{"arch": "convnext_v2", "model": "image classifier", "crop_scale_min": 0.5, "horizontal_flip": true, "targets": ["finding"], "norm": "layernorm", "activation": "gelu", "mlp_ratio": 2, "inner_norm": false, "conv_stem": true, "width": 512, "batch_size": 192, "warmup_steps": 650, "weight_decay": 0.0}
Rows from block 3 of a small image classifier, named by matrix and row number. Rows with one number belong to one neuron. Each number is 500 + 25 x the weight over its row's rms, rounded and kept within 0 to 999. All counts start at 0. Numbers have three digits each.
After each neuron's rows are labels from the 100 images, of 14976, where the neuron reaches its highest value: "top examples" is what is common among them. Only what is clearly more common there than usual is listed. The data: capsule endoscopy frames (Kvasir-Capsule). In brackets: how many of the 100, against the usual share in percent.
# fc1: MLP up (model.blocks.3.mlp.fc1.weight, 1024x512), inputs 128-255
# fc2: MLP down (model.blocks.3.mlp.fc2.weight, 512x1024, transposed), outputs 128-255

fc1.393:548503507556538514471515537484521513490485505486513466467491503472461515513477490506520485454502519473511541497493502482472516508459518481489524528477503495493509492489488548527488469521493498511505503476500502504514478539490450552499497476534560478506473521457481478509502500474465538503516482504508499532491478522551507439543503463491535510532525442472501483507423506491501511511497
fc2.393:482514526459477541524454479457478457508513508486474512482539517496474506491461495501510504498546459467511523470491490528525540460517496485450497504488474525489443532479495531510485531497520536522490535489523540531482494480483507524477485495497534513495485508486489568475511468500493471501522473506523499519545499503542497525533516502507521476501504482527500489462499509493499484512461
top examples: finding: pylorus (28 vs 3.4)

fc1.569:520451528512449475548480529519481504456551468527486506515534504546519485528513537495492510516505479506495506538511519483492470480473530505485474486474456518487500495499528495469471495502434471454447517509497511490486510478476509501523534477507492483504510467493489490506519468497504523447552506477493502505460499557481523492549513492525537529482524492465533506560525508483481559532474
fc2.569:481471508512476485492521495460515507528479537506474522508520497520504483555506484506518514538488453506494503465486482467506477482474512469464498468527469523498494458510516484530504513504501526505486520479524475481467497472462514457445476488529541514516560519481489487499513447513498488488541481490465530502469479511485478551529558510486509442466518505547530494483534545539519493522465
top examples: finding: foreign body (54 vs 1.6)

fc1.179:552476513494483434546548482558504453474523485478481510465532507482529478503488531466505511488531491531512521486518469484477512505530453463507507490482464490476509504505530485506488499526482494526469509504506517497497507528545507502459485494515413539521528526525508494521476496495487486524477504477461516522483478485508508514504521484471483507479481489531522577524494489479514492533522
fc2.179:496526472464475496494546492501481486508535497487508462524472532522545511486556524500518499526478499522505512451478541486478492466492487478528516513529500482530471519506524518550522496524519468485523504447507491525507499515533486502496502517486487492502454498526546514492444515499525485468495541474552496509494479501490524511503508503503465472453480536504509511488550451505488508539507
top examples: finding: foreign body (34 vs 1.6); finding: reduced mucosal view (27 vs 6.2)

fc1.156:479485493526483473498482495479503479490493534477502520474516516526473510476483549492494476493515533542531544471469532500519505484507510515481497456479510483473487469505496467486508501505483486504457497482484499477463533485486526484494455508490522490503501498503468496528479509507475535505513478497466505524516504476533481501503511506507492500522505517472452498484476504508493540510518
fc2.156:511493466508527525527486530450493502475479516506462494480514492517526439514469514458506498521499496485542477467491495511512560467478488534464462500482473498477487483483476534534473475498504541486538522451540515500533486520486446525491491513512480506545564500499529494546479470501477480477503467541496532485468448488527538508492500480492500460481470448514500491531493498492527492484467
top examples: finding: foreign body (29 vs 1.6)

fc1.649:471500536480495409496476514501487523466497498481513518492476539479510455533505507482544472518505478483501484498472531477512521470523506493465452498487532435493464484527528471506494478493514470494477519461502472512465493466483529473477518531446519512515509510473523532494524511502482501461487495495470480491486500507528488525493438490464488472482524446516494506525486493504488511496482
fc2.649:532474483521508494491507532483518490508500483468519484487525527456472522508513499524500473477468518509471510473479514527463491541488528478461439512490513519558487491437494452490508536489521478529481548514485473504502516512476529497541468554489538537519509470502536504498530490555508529515514555469506466502488496480497474483448513497508512509528502542523493544488501505443477540513478
top examples: finding: erosion (28 vs 1.1)

fc1.206:532447498533502515525483568508462506540569475539497482491440545510490464485525505514531510495538479485493522536474500485521481524522485496516509498497504503442495479473498511457489494482449485469466524484510511531477515494525492517500490478476499538568499518478482536494551487511522498484524495481437462529490523507569521446531467486479496514529503480506456505515482495513529519494476
fc2.206:537519547502520494486509468467556496515485472530530492511512502474496556525523506497555500493509485487523467491462537486488449513473493515464525485499535534553492518518476527536524484477483507516496479492475538528487478471495461530510501457503477540477507494540533519502509492484504493527512487496507493541541539522489484486492488446535506493490529500472500507507475514499518522507521
top examples: finding: erythema (26 vs 0.3)

fc1.514:483481473512497486541484445531519501506485483461484531528486498469500507503507510488537474534538500514464539486506507488516506472521509518443489454490465505494539535471479493481496510499494506490454520462498493518488501467517469529495489471543511475531467502503506500508467494532485439532526498474483498516523481507503496490478457455538485494482495486508485489534492460466499511553465
fc2.514:531501488560496496523456494527484523527502477524545530537462466506535515519546500525489495492492491467520465520528517523514501472458534501549527520532499488489484499487504577500539556478488450513491526496503494512558489486444491491509479476522494505520485472536508495452518502505465518493462455492477508483560487510510504501502494482547483515510514527527468538484501484513510514494497
top examples: finding: reduced mucosal view (39 vs 6.2)

fc1.413:499460515460469525464502540484494524477498527483494485522460499504512512478508468530560480490491480500489498493514522476512481433528443487502508476494500540507523469547555496493475486503474515486504522489505486526502452539551467524493509519521538493500478468455501452466530483500478484495535469533493482492517468507518495509538487465493543471510487536517527485523466520445483518560516
fc2.413:481479580487499528489508453471490530538514517471497536481534527494486505510474518483503494493479466534446462506482542526491518530461547480511454505497494519480477503488502509501503514510455533504545516483461482511445516515509535525462484509465497488496544517471482516481503488488537510499517509535501508515512525456514521508512516483511487505525508490535514512491503539502561531466500
top examples: finding: ileocecal valve (27 vs 8.8)

fc1.439:516503566494553487542465480482515464509504479486517575479437475501540484530470512511522507479498537485497498462502497490497515519493520528502487504501491507486482491487476495475509490448458500462499525480497431529439523472500493528542527502548487495512537528510529527505521476495472484467488518529539475504497555533506494481525512471478466508474481499514528505505505503479495502455523
fc2.439:517494525448468487513518513489509478498520555494548470506471503467483525527497507535517452549485511519509473467538491484500480484467495484469500520498508508497532475498493437545511522486500503507503507524524480520521517552500481506503496493502519518475483454495510515463526535501500496496514518476483472497482502482521485446529481464488458444548488472528486495466470462511509514535496
top examples: finding: reduced mucosal view (77 vs 6.2)

fc1.17:530514482512520502504485489497512526507536493495490471506494528491482486511484504518514524561523521513461473479487490515546492485477527484475476513519519472490526520487485470487471516510468516435508543485496467498509508489515449503491495480469465534489527501456482475518494489457518497543465489497517492484518497519461501476487488515519481496480524466514489509509443500526499492529532
fc2.17:484473535500504471508512513520498462508505518471490487512523520539516516490502476507506478475478532467467527500493513524520528461514504502522498510536472501497519542527447489515513462521524486434476445480532542526470513477517510500507512499488474523493471482506508476551523494487454487462552500502517523496505498492485492497480482498493512449492497486423511505507470529520493506502515
top examples: finding: foreign body (35 vs 1.6)

fc1.404:485435504509512493484463458522467527457506506561502448512476503497511467513488502518514467525541504518485524489499498526513525534521492548494461523503507499493496511513486466504425470541509491491472518461514468492465540514496507494483493504520488516562450505481557468483514486472518477523482512522500496529502497501513509487532488520505486491514516470449475534505503432488492489515514
fc2.404:494499492527462450516491533540486471502521480504498507496530457499522508493518507535516542460490476475472540480516488489492543511503479458491450531463538515496502503527512553468530469472495538532430488484500508465433511475520471485497515480498503508558485516457474487518487536478462494545506515496534535524497487484531522509519476469494518489520472479512471517505478534481491517462525
top examples: finding: erosion (29 vs 1.1)

fc1.527:487490497530483478523516492491513522539504526545507461495474542541485486536495465480497498460517480458491503500437537472504506463488550458502496443510548445487515521467508508496527508503499490495504504499541496542465509526495512475521538487504463486484501506517454515539525478556529484523495480509507496513492514521486579487489537483492467483461512547492521519518507527523506536488506
fc2.527:547495483496495454514509532486475505500494524480511487488525470576501483511518467482480448516483522459498511522501540512499436496509522483523515498487503489494531514554471507533519506500515485502449484456522504490487473502496499488541501559520493471513518493473482473523503453488497492522532489514474491473498480500441489496490482468474477474478499500503474489500472483476520479492521
top examples: finding: foreign body (27 vs 1.6)

fc1.306:516511456560470538504483465552459559519499483532519458478497499478494500486534509554553501510514479496482538496562547486474532494492512474485488543508524513472470504552470463496465472470499490490444498480503498510480494469501447491465515475533504511520464479472494448505493529510434460476523501490506494498521524499504515468497504512535553514506470503532500466503501475480511514503487
fc2.306:493505539518521486550504525504572495507556526535498527525472490476499495488487484516524489482476465515474497550493461476495478471476515531533465533505480471465478474479475449496509523552491545468518474477500535508483554507435453505468508475520534508494501457556494479478510489474499502500488488542528521488493512490515486504498491541459488505508517527489486495501522535512543476444505
top examples: finding: ileocecal valve (27 vs 8.8)

fc1.175:564513513546522513537451473493514498496502494435512489491500482502465503546517509515493509474488513524549533480520497486518481529469485472489483475523521493529524513488501497477492490495494485508460504454501525515503573506482504544498490500521527480505492472510517446485478464471473498456581528526503506536509516490539507471508475504465496510487525503518459490514524499476499539527438
fc2.175:477497457545503474494462461479506491495517518492486483498542479498460492511471474499483540501488501512490527493526470491492500508531526489477511466453501506514481479512505515452504470490462501529530487454504527483441461503462481474497514534495530498491514543462465498515494470502468489514479484532506510507508481538540521478512510523499553499473492498505474512514526542526477504511493
top examples: finding: lymphangiectasia (25 vs 1.3)

fc1.437:512523476503451507485504486502462472510517492480510492510476551473494468507484506491551485492500571529498490540527513522543477521501500460523510485527478478500522556491549506504466545537519472486509537507482527492553510547501545468489488496544522483516559532478537501495492546494550484504548518530487468522473511478496499464479454516500513507537482492482520554466528456541492497515486
fc2.437:510493514499509527492516538481509514488493540552523502515460515507524537535436514502520472486478506484507547494523467483473512499457510535521511490514526474497583478498470477499537488480503503520492483507512508488559495531533526478509528484523506506546499517504464443478522520479486510500513534489477509536473509539502486492483446502554496461513490518508521498478462479497515514468469
top examples: finding: lymphangiectasia (27 vs 1.3)

fc1.27:458474490516468509541506473468509497539528508548481504495538513486495509503478511521496463445510531556503552467570486504487500505491486498498487463526570499541549537462528492514522561468536482499492553484503522509477526580487494488471528466526511528491517510456492514473538508531501483476519470524433503519523492477535499471494459491487500476504514462531485529490513491476494491522474
fc2.27:507490512462495483473533470528527539530480493507526477539526484499486546469496510465512484492505516519466476496510468547484484542501459507512498503450493525503454501516518505534523488505507504510497435495515541497486522489498496469486524528557485481504513473549441483488529494539447510504470504491496504491497505516506557528493475463479498523549504480523495488485495479516500490499513
top examples: finding: pylorus (28 vs 3.4)

fc1.644:494530505505516472496456484479514498469518508467511484475505502494490461485482507498514510504516497482511506465489503489485493488505457492505504492475492493525492503502521551475522453482557512505527480462523493556501483536500501541468508470512515521504478529487552478544503495530485497524501504486489545495528494520554517511492467522508496483526508496538445492523450471522522471490520
fc2.644:459502531508511482531515509458513487498539517505510481512501499502495523523458462469487482495499504501511511494482526508486420509520483487501570526527502478491474493526496478523539506472485523510516516489575500481506497498485493481492517517527515525494541473524472523465492507454479483508499482529503501491544493507495532510587492490488499552508470463502491491494525511473530506475467
top examples: finding: lymphangiectasia (32 vs 1.3); finding: pylorus (25 vs 3.4)

fc1.664:501472515520568484509441493506463504507518460500533483518541480503494471561494492539507514478489478489549518524463544472475527502506477492505493537523498479475516515506497486505446452492453480492467526477521550537461471496513482496478513503480496510508484499515481500496494546523483501521552508486513518520459497477493501448518466502474503531493503478490536529505486516467517461506483
fc2.664:502473512492514477492503502539496495471527503486507488510505478502487527495495498530478490495515503525496481478489457506453518521498495529519510497527457493527496504511470474465466474506523503515494435494541518490513482487477519500517499490502477481499533519487494529546570464547478465494503489497521497472465512498468531521496518454508495507540497520458524475440471487494525482543557
top examples: finding: angiectasia (36 vs 1.8)

fc1.419:497527551504494494474474487531484504531567466518436475499462535485521513511437480497489506462530511449476522499516524517493505477562486440524505493490533507482493568472491481501492503516498509509478521507501535521536492552522502493450502485471478527519484477484509501471518544525480488533557532519490527512495453532486459463539469509474511496533477470506476572485485502503511525488537
fc2.419:471483515545498494507489499480548493486490499457501517507536508536504523492497497470499506487498470457524502519468501490530439514492492480434483498554520452473478517503451547488473497558510502500517513493477472498490513535528486535509495450470521475493467478507523473496519483513492459479535518477489513526484468515486493520544471489490484516518490502520465493522533500472459503559460
top examples: finding: ulcer (55 vs 1.6)

fc1.743:466450526565507445498521540500480476507513511474500533517514503478496466497541461489486476485551504489489502549492465485507524496469432487487504510576517456478504490479488527485508510504529461501487484497543483496429558462492518468479471510520493480532506499527511480517522486513527495503533519491475449503465536484543533494533507521513491504534494459482501522540484517493489510544509
fc2.743:462518495445518473480514478493512473493504505481478467518483494492516492447484486514542502538496500505479505443475517486491493535536481496469512468465452489482494515507456527508487461504494526503480455493489480512524477526502532542508502537477496481523498494507468490504529507531452479482476509498488520471510437437453479538494496498481483472489443519517499483514526489509509486474511
top examples: finding: angiectasia (40 vs 1.8)

fc1.116:508483521466467472521508495459532534538497472517502454528477533443548497493503521531503471510501493458494552470480460479504448511498514492454482492498517505505508481491545495473511474474467455483488513495508477538447498512511501494482472453471514489504526501503523465514517519511526519463508492511453496540544518459547501472504471464505486477495493506507478510478476531526506473525481
fc2.116:565483542500492485518484527514454524534479488466510524499483509488500472513543521543558499512455499462529482525483475487534486470463536499526481482508539483516497512496529499488495524494473520558504501482537472523475499477482530528481481512475527513465489502480501495476510497460507522496544449518509522523483503486537464469475513533500509501516519484464515474500502502521519523473510
top examples: finding: ileocecal valve (39 vs 8.8)

fc1.195:521486537459493504487489542522498470497481473460517537529512487481489513501460462493555508508520502472472499490479490491479476476466496443498485524440497505453507514552533477507562463534474481495502506465500507547467465480537515460512496469471520487480527497485506496515490482522474458472542496481521500490514504481524545520549520461543529442498468516501464497537496551507516471485525
fc2.195:479514534511488539509471493524516484528504496519495485533464511487518501464437481489523453543450485486473479487510529528477522446506533517532463518554506447536504446479525441505496519470494520491466532494501525476530545499489504503500505513443548489502496488492458539452523508475519523510515487502484514528470513515518475525497497487521501524525478490549464510480492507523511488499471
top examples: finding: lymphangiectasia (29 vs 1.3)

fc1.318:535515527508504475518507514503534451521536481513446505555479504521476480507517513503516523512506536522530534498497521473525529475526456481497486493523510490462504489463518462486467530468471508521481516461514504519495492543504495471463458502478507563484508525521479479528524484497518492534510501470450458499489524501505503466498460473469475531537492461495491505458475474471499479485494
fc2.318:600486522547469486531507488551511466468477499511519499498473485460478490470492483510510512461451534502463552524460546452492456488510471492525506491487508495495523493510517467485482501503498510496481509519526475487518440537512497549523466482545514501485495505487494468522548466469476471499460473495493472518539536492481529419524484490476486513492484498491564493475476529516503461519466
top examples: finding: reduced mucosal view (30 vs 6.2)

fc1.543:513507511523506482514478521524502466475507504459513545471488540491432464557516504548522490453469494518521549467451483509509472493529475534492489550500503494503507513554475502476507533524492497488487515450513523545520560520496523498514522515498503473498490480463517489524505542524492481507496506483483506510484498516534508512506455500467418476506497465468471489540499497449507484510483
fc2.543:538527506485477511437527498545482509499512459484471458517483537505450522532487457497534505462502498447519541430498494477487458531467472455501489457503525495505442471508519446532525459505513544504499447470522527505468512526476510498492492511538475476528474490492534521498508489473473474521514499457457494504499521464518540508477490504533479491523519498489537513408450455520517480499504
top examples: finding: angiectasia (26 vs 1.8)

fc1.263:526500557487474482512493496517484473523519484480516507487470547492511478478464521489503497491521571483532494474530486467536509542469514506517505486464475445478504476483503508507498513522513491518463500500518464511473565521536527496450526476506531515506531522484506494524556537515492493501468515513525547549496476485502490487533498484510496498526517506525517519532516470486488480484447
fc2.263:529530513495444483484509494527512492494537517479540505501497517457463507505499485480496528523508454492481496493531472480518475465483464516495523511504490518519444520476485493508488501495488480478434490506526509469500475485529473550498501500506526483445518473462504505487520530496483521501543521503466510465505490474490491511486488509504484512486470520476487497489505478506489457522497
top examples: finding: blood fresh (57 vs 0.9)

fc1.13:487455489490475501522500538536485500489520521511497476551483556472482497532482503479527454473505481484494524514526532457499477517462516521476508495522533503493537541507513489506529498512501468473508504514497498496491484521542453494448493473499502483553513432446501455461481550460546469529512460505493488498477471480498535499487479535476475487522490506478497525526506520509545546497480
fc2.13:495515476531529476499417461502485537535493515514533502534494526501488515474478500435461527484485512475488500520521486486488491479483487490461496545496499464485478500444492503491463489508503477528506522505492537571499494478515512522486506514476509507513524517498508490519477478482493500474521485461491499508492493510485518539504518513521528545500480492502476497478491486485536514547444
top examples: finding: ulcer (41 vs 1.6)

fc1.311:506530499529479451499478505486521524492500497467531523479434506485516469559538516508513507474510506550546482515523486478492510501484520500501474503499486480509492447519527524487515512521512485471535522506556491493481518470541485497461483517546518454509515485529496540470498516486505465511492515506546497542504464513498575510483457497472474521486492418474500505445494489512515522527505
fc2.311:497470478508514534529500465529528481545520501497445492509545555461507562512482428499514462546516439456470518496513547489503511505479518493491468474490473528510498518496511492526529521469499488504460513559486482517478504512489502469452482502518552482524505517494498530494494458470548539486510474517496490499549564491485481512491487550541499487530517513440542552471501482459537492501519
top examples: finding: reduced mucosal view (31 vs 6.2)

fc1.205:501505499557496447532503504518504480507521505488495477537476506495465506482514502443527485472531533498501499490463501507480457505500496464470499506522481465459461542455504533516493479546526485481502499499496516517517501500528501516497532475532500503546479539455506448507499510509539503542496478536505467538486488484471527477494469483519526485531508463508477542534462432509507511475535
fc2.205:489508502477525535507499515498470494463512577486493498493492488509500487511557454495504511500522472494525510510505552493488518520542512477514484483534496468498470518524474503521524535505513529471504490468465499499507479490444492466484524496516481543467510492502507471486472478470496528504498470515516519477499517510490491506525513506498508489478486501518522492532481475515515496479432
top examples: finding: foreign body (39 vs 1.6)

fc1.761:544492520499503463469517525489497512487527529494544527502501508527479493475475507496536483453507475459522517511465532480502515513481478450482505506563464441447486455447517506505500504507512499483494488504512474502505503507457542515482517480546513491534494490482482504499530516539505449496476506481486456501553515476522492505500482512473456542475490484469495532490549488507487481543497
fc2.761:496477512486529455497492478480519527526549497507497496515490526491501488472469520514470440526514501518503484524512509513512511489488486521501543519474500486499491480502535468501472527464502509484532505508539489503507481491472507492506546479502525483505504539481519489497501481505530496515535512502522510458452507460484501500510508485504563506517516517503484451511476511481534525460520
top examples: finding: foreign body (36 vs 1.6)

fc1.497:465474478488455484511475476466540482477506517498514460480497521447523531505508498486546484457541526542530501500509531493490502514484518474528529503522484471461512453508529494466471504458529480521530534496498511499462521557501469500488493454483489504486529544475552496504511499543518518534552480523482485527502537473507538486496513445472482510523504526541487484467499478487510494528507
fc2.497:516509522511510517489497554477459490498528536500500500464501525496538536511504506494528500536496553504469520495509520503541510475489507481500438505495533531467507528522487508541505505530472479479544487469550495525516521504485534522501513468529472521466522478511529510469469503521523474518502512478523508493495524510511499433485482484493498457498521492485522457510534523477485502496492
top examples: finding: reduced mucosal view (84 vs 6.2)

fc1.220:532464528501476501518494467518467479507519511469550509490477463480491453526463470504484503466536560517514494499471497491527478480494492488512508494522454488463532510496517469448441528490543508490499494473494484503489477514535503505486525456460513507521490446467498490490505528506512453545504469512491476471459527459515542513431511476500503504509450514488514542483481488519528505472512
fc2.220:471502529547492510501546512449517490480530514509528527508490484460532509498492504501479483512529498505505539511472472523498511500512505513473509491526515536504511486459518429434526524476505492513516487514490530468548472505469510465528510482512512515496464542494483467481483488482505490505514484466499503487529545532482519511545482490488520519479524505501560498512531483480489507478475
top examples: finding: lymphangiectasia (49 vs 1.3)

fc1.180:465488523473495426532527477491503442497495496510511494485496461491478507479496499486548477515558499502493485517500554533511519502510453470494516464541467464481459503488477535440515507490509471510494506454516455538487509536533472541491525482486484468504514496490497471525459529539486465519507479514514522517518506463508519487497469481478453496466415483494457542520491482431501531518436
fc2.180:544502516483465549489512500529490487507481523536540490455506538518527468488496480529501487495479466512498517484499494503492468524514547515494525568516486530483541464468493506486519494470547493503460561493527459518543478484494489514488470454506503525467479503499501504488487494465508491510505472468503518503498499500502488448520531464543486502493452476473513518453517472489530479502441
top examples: finding: reduced mucosal view (31 vs 6.2)

fc1.93:539497483550583518489498459514495486498524494514528532451471516487492501510503529509527460472535543431533496442493513473528502490518545544514514531503488499455492506469483506505455509551516452519509495490490469508485482463529442475505463456519484480534485467505458498462501555547499520494514478487503495516511495492521486459502515486494499494506510463493478479479513498451499485441513
fc2.93:489500470490489496502467473522503485506512476483502473489490491507487505526476449485475546497506509484504517461485512470473491488483455509495542532540483472519563500479531508477546501454492506503525518512482532524573519512460519508490492505472494538485494484534473465492506497470546448535526486475520526512488483471493482553530499485551498459466507473480514502527507524488515473465461
top examples: finding: reduced mucosal view (25 vs 6.2)

fc1.300:473493514498455512509457477514504517488504518512497483496475507510438501516488454533518459485481519518486517481488472485523485498529512485487474528509499480491541496488506522448469488524510531495502498489529527515514467474540526568468481460498526509512509503455527503485476501551479510522515516480476529477505520528486480477450480474524492475549452539492463498478471454468495515531470
fc2.300:460508505564491481503433516490511513505538524505511506535511440499510503495514487471509478494493488533525533546550485520501489551540505496497511525524502516533534479542507538488473512493463482507497496532466513511501493497488445509520501530502529541493538546489471528498507520476460502509478492529499510481476496491505466507520489491475529551542503473490483508464470502475514522505444
top examples: finding: lymphangiectasia (31 vs 1.3)

fc1.617:501522502507512476517467516506493484487507472494512490484482482487527494520480500504545550514535497508501485492478514522501508523519466504478516515539537499529510544499511503484520470498528477502520473496515468540554504502542499497438485516502535477472494506537494495486534518525522527501530480530482552494483545541517546532512508481486461441531518462506461497542508452495528531468483
fc2.617:464535487512488498512480533494518489433572509496498473543486483490491532493447507497522470525499505531499516497545470487486515532516466455488507487501514488554507511547548519450486503522484487515542485494487488548521463497527505478521534485514478524506546527542494515503476530472462470527462527506457503492548539468470533465518473506559478504510493429532521487521520458510466499502482
top examples: finding: lymphangiectasia (33 vs 1.3)

fc1.420:523507488468483465476481480519496514486531506492516458560519544509525490532498498462537469454513458515504509495468498487497479502482505441452460512491509469466503507469506497465525493455510489500540471516501508504497499486488534538470496493448489493528511528476522482479497462515546507520457492508445456492525502474529526518465463521501470507492502529542436512506514494536540468487547
fc2.420:480514505484480506509517551519514528501512515523472508489519512455520516518496531441477503499460488509503456531496490490528470497425454535512529478544527486502515441464525513461461466498520445501496504507525508481494493489472511514529494461516512517513538461526519509525442504489523512468457486487482484517482520538497491463462516475524444517498490510461479470529502493494510483508512
top examples: finding: angiectasia (59 vs 1.8)

fc1.459:507498498505484491508430539504503506498539499529477479480449521471499480530500476494500470507513476539482503463496510518564506522487484491490498485474506482508493475492541514496495507470516469463491544499499510492431477512468526478504523470537536496513495529516478509496516496489505523486494511491526503494529533573516542495500480466489467479481465441515490492517468494545502540507509
fc2.459:511506509476529511466541499508494495510496484542496522472508473488527501505515518480485490502510538463534490529487493502419468531496529507470528484501527486517523551538521521498486526473537506505476473461538482521453495495476512491495497436467472523477489497502475503557523480495510566500478490550497535475512494507495498549497511508518507497532504533480530482492516532479557517491510
top examples: finding: ileocecal valve (43 vs 8.8)

fc1.107:537499495545509511491514460505499487512530466502489486466464517474443511530504532484461523520527493507505515507514480451503493483495507515468470483541455494493445490435512513515524451487521461474445496489553497507521529457509511549501490505511471486494480478510562531519476491486506486516466499470479499462518483459539546489510495501474492513534439508468513506507503501499563476470482
fc2.107:516487481429486487500524499490533524513516532490508483513498458472520543517495564506511516477476508476505502473466491497496462473454546491479491468507504512487509490520488493498462460455535481517481518488491493511474451477520484522513531491503500483495438487502470483475545490496473524489534474484488512474527524496531468462558525480532530465454443492542483494512521530503497521488530
top examples: finding: pylorus (55 vs 3.4)

fc1.78:512502523522491463511506492491449465480505464503516490501502524512557503509526478491480499467525546484504508471517492502505508496531528528445480504486500451466507527469447515414461521501532499498490515472505454501502502506481522535457512497486508501523447468490563467464509504501485508496527504499502491526516530449508552494454499496487470501482521528497479491525460467498505453523492
fc2.78:523460465497465494521476542482491492507521504496487483523488442495513480483479506487500525507504516491551496518474481514495481491512436498472491474506517494486483514510509525523525479539473492509512462517546535502441519463508471489514503528486550465523563509484456497527518496516506526455491489500496503470526526533498496562489457507554487554550461471483467518494484493494519479473511
top examples: finding: lymphangiectasia (60 vs 1.3)

fc1.94:509482512505484502555481481500550539531533490520481485489496545526502484532517514510544483544518542480464590492486509467519494495467510509510534469516468465477515522453554476476537518492498495490504500435525463549532484478496475481478477502525507505505484473515485487480508534545505471493524485522497526488487517518546497459510522493425429473524529500519488511523429468499496457529479
fc2.94:536514456503526513494515487553498508514526454521527528530472499454539480525485494483514497548499459484513510462488502485501556492509517486500523470486481483502458516515505502496514506469504496476478489482519502517537480500502488495527489449530491493512508479470450508520476515473514466513494506495496474532500490538480511519553519504483487512485478478545498481502522458529462486468539
top examples: finding: angiectasia (37 vs 1.8)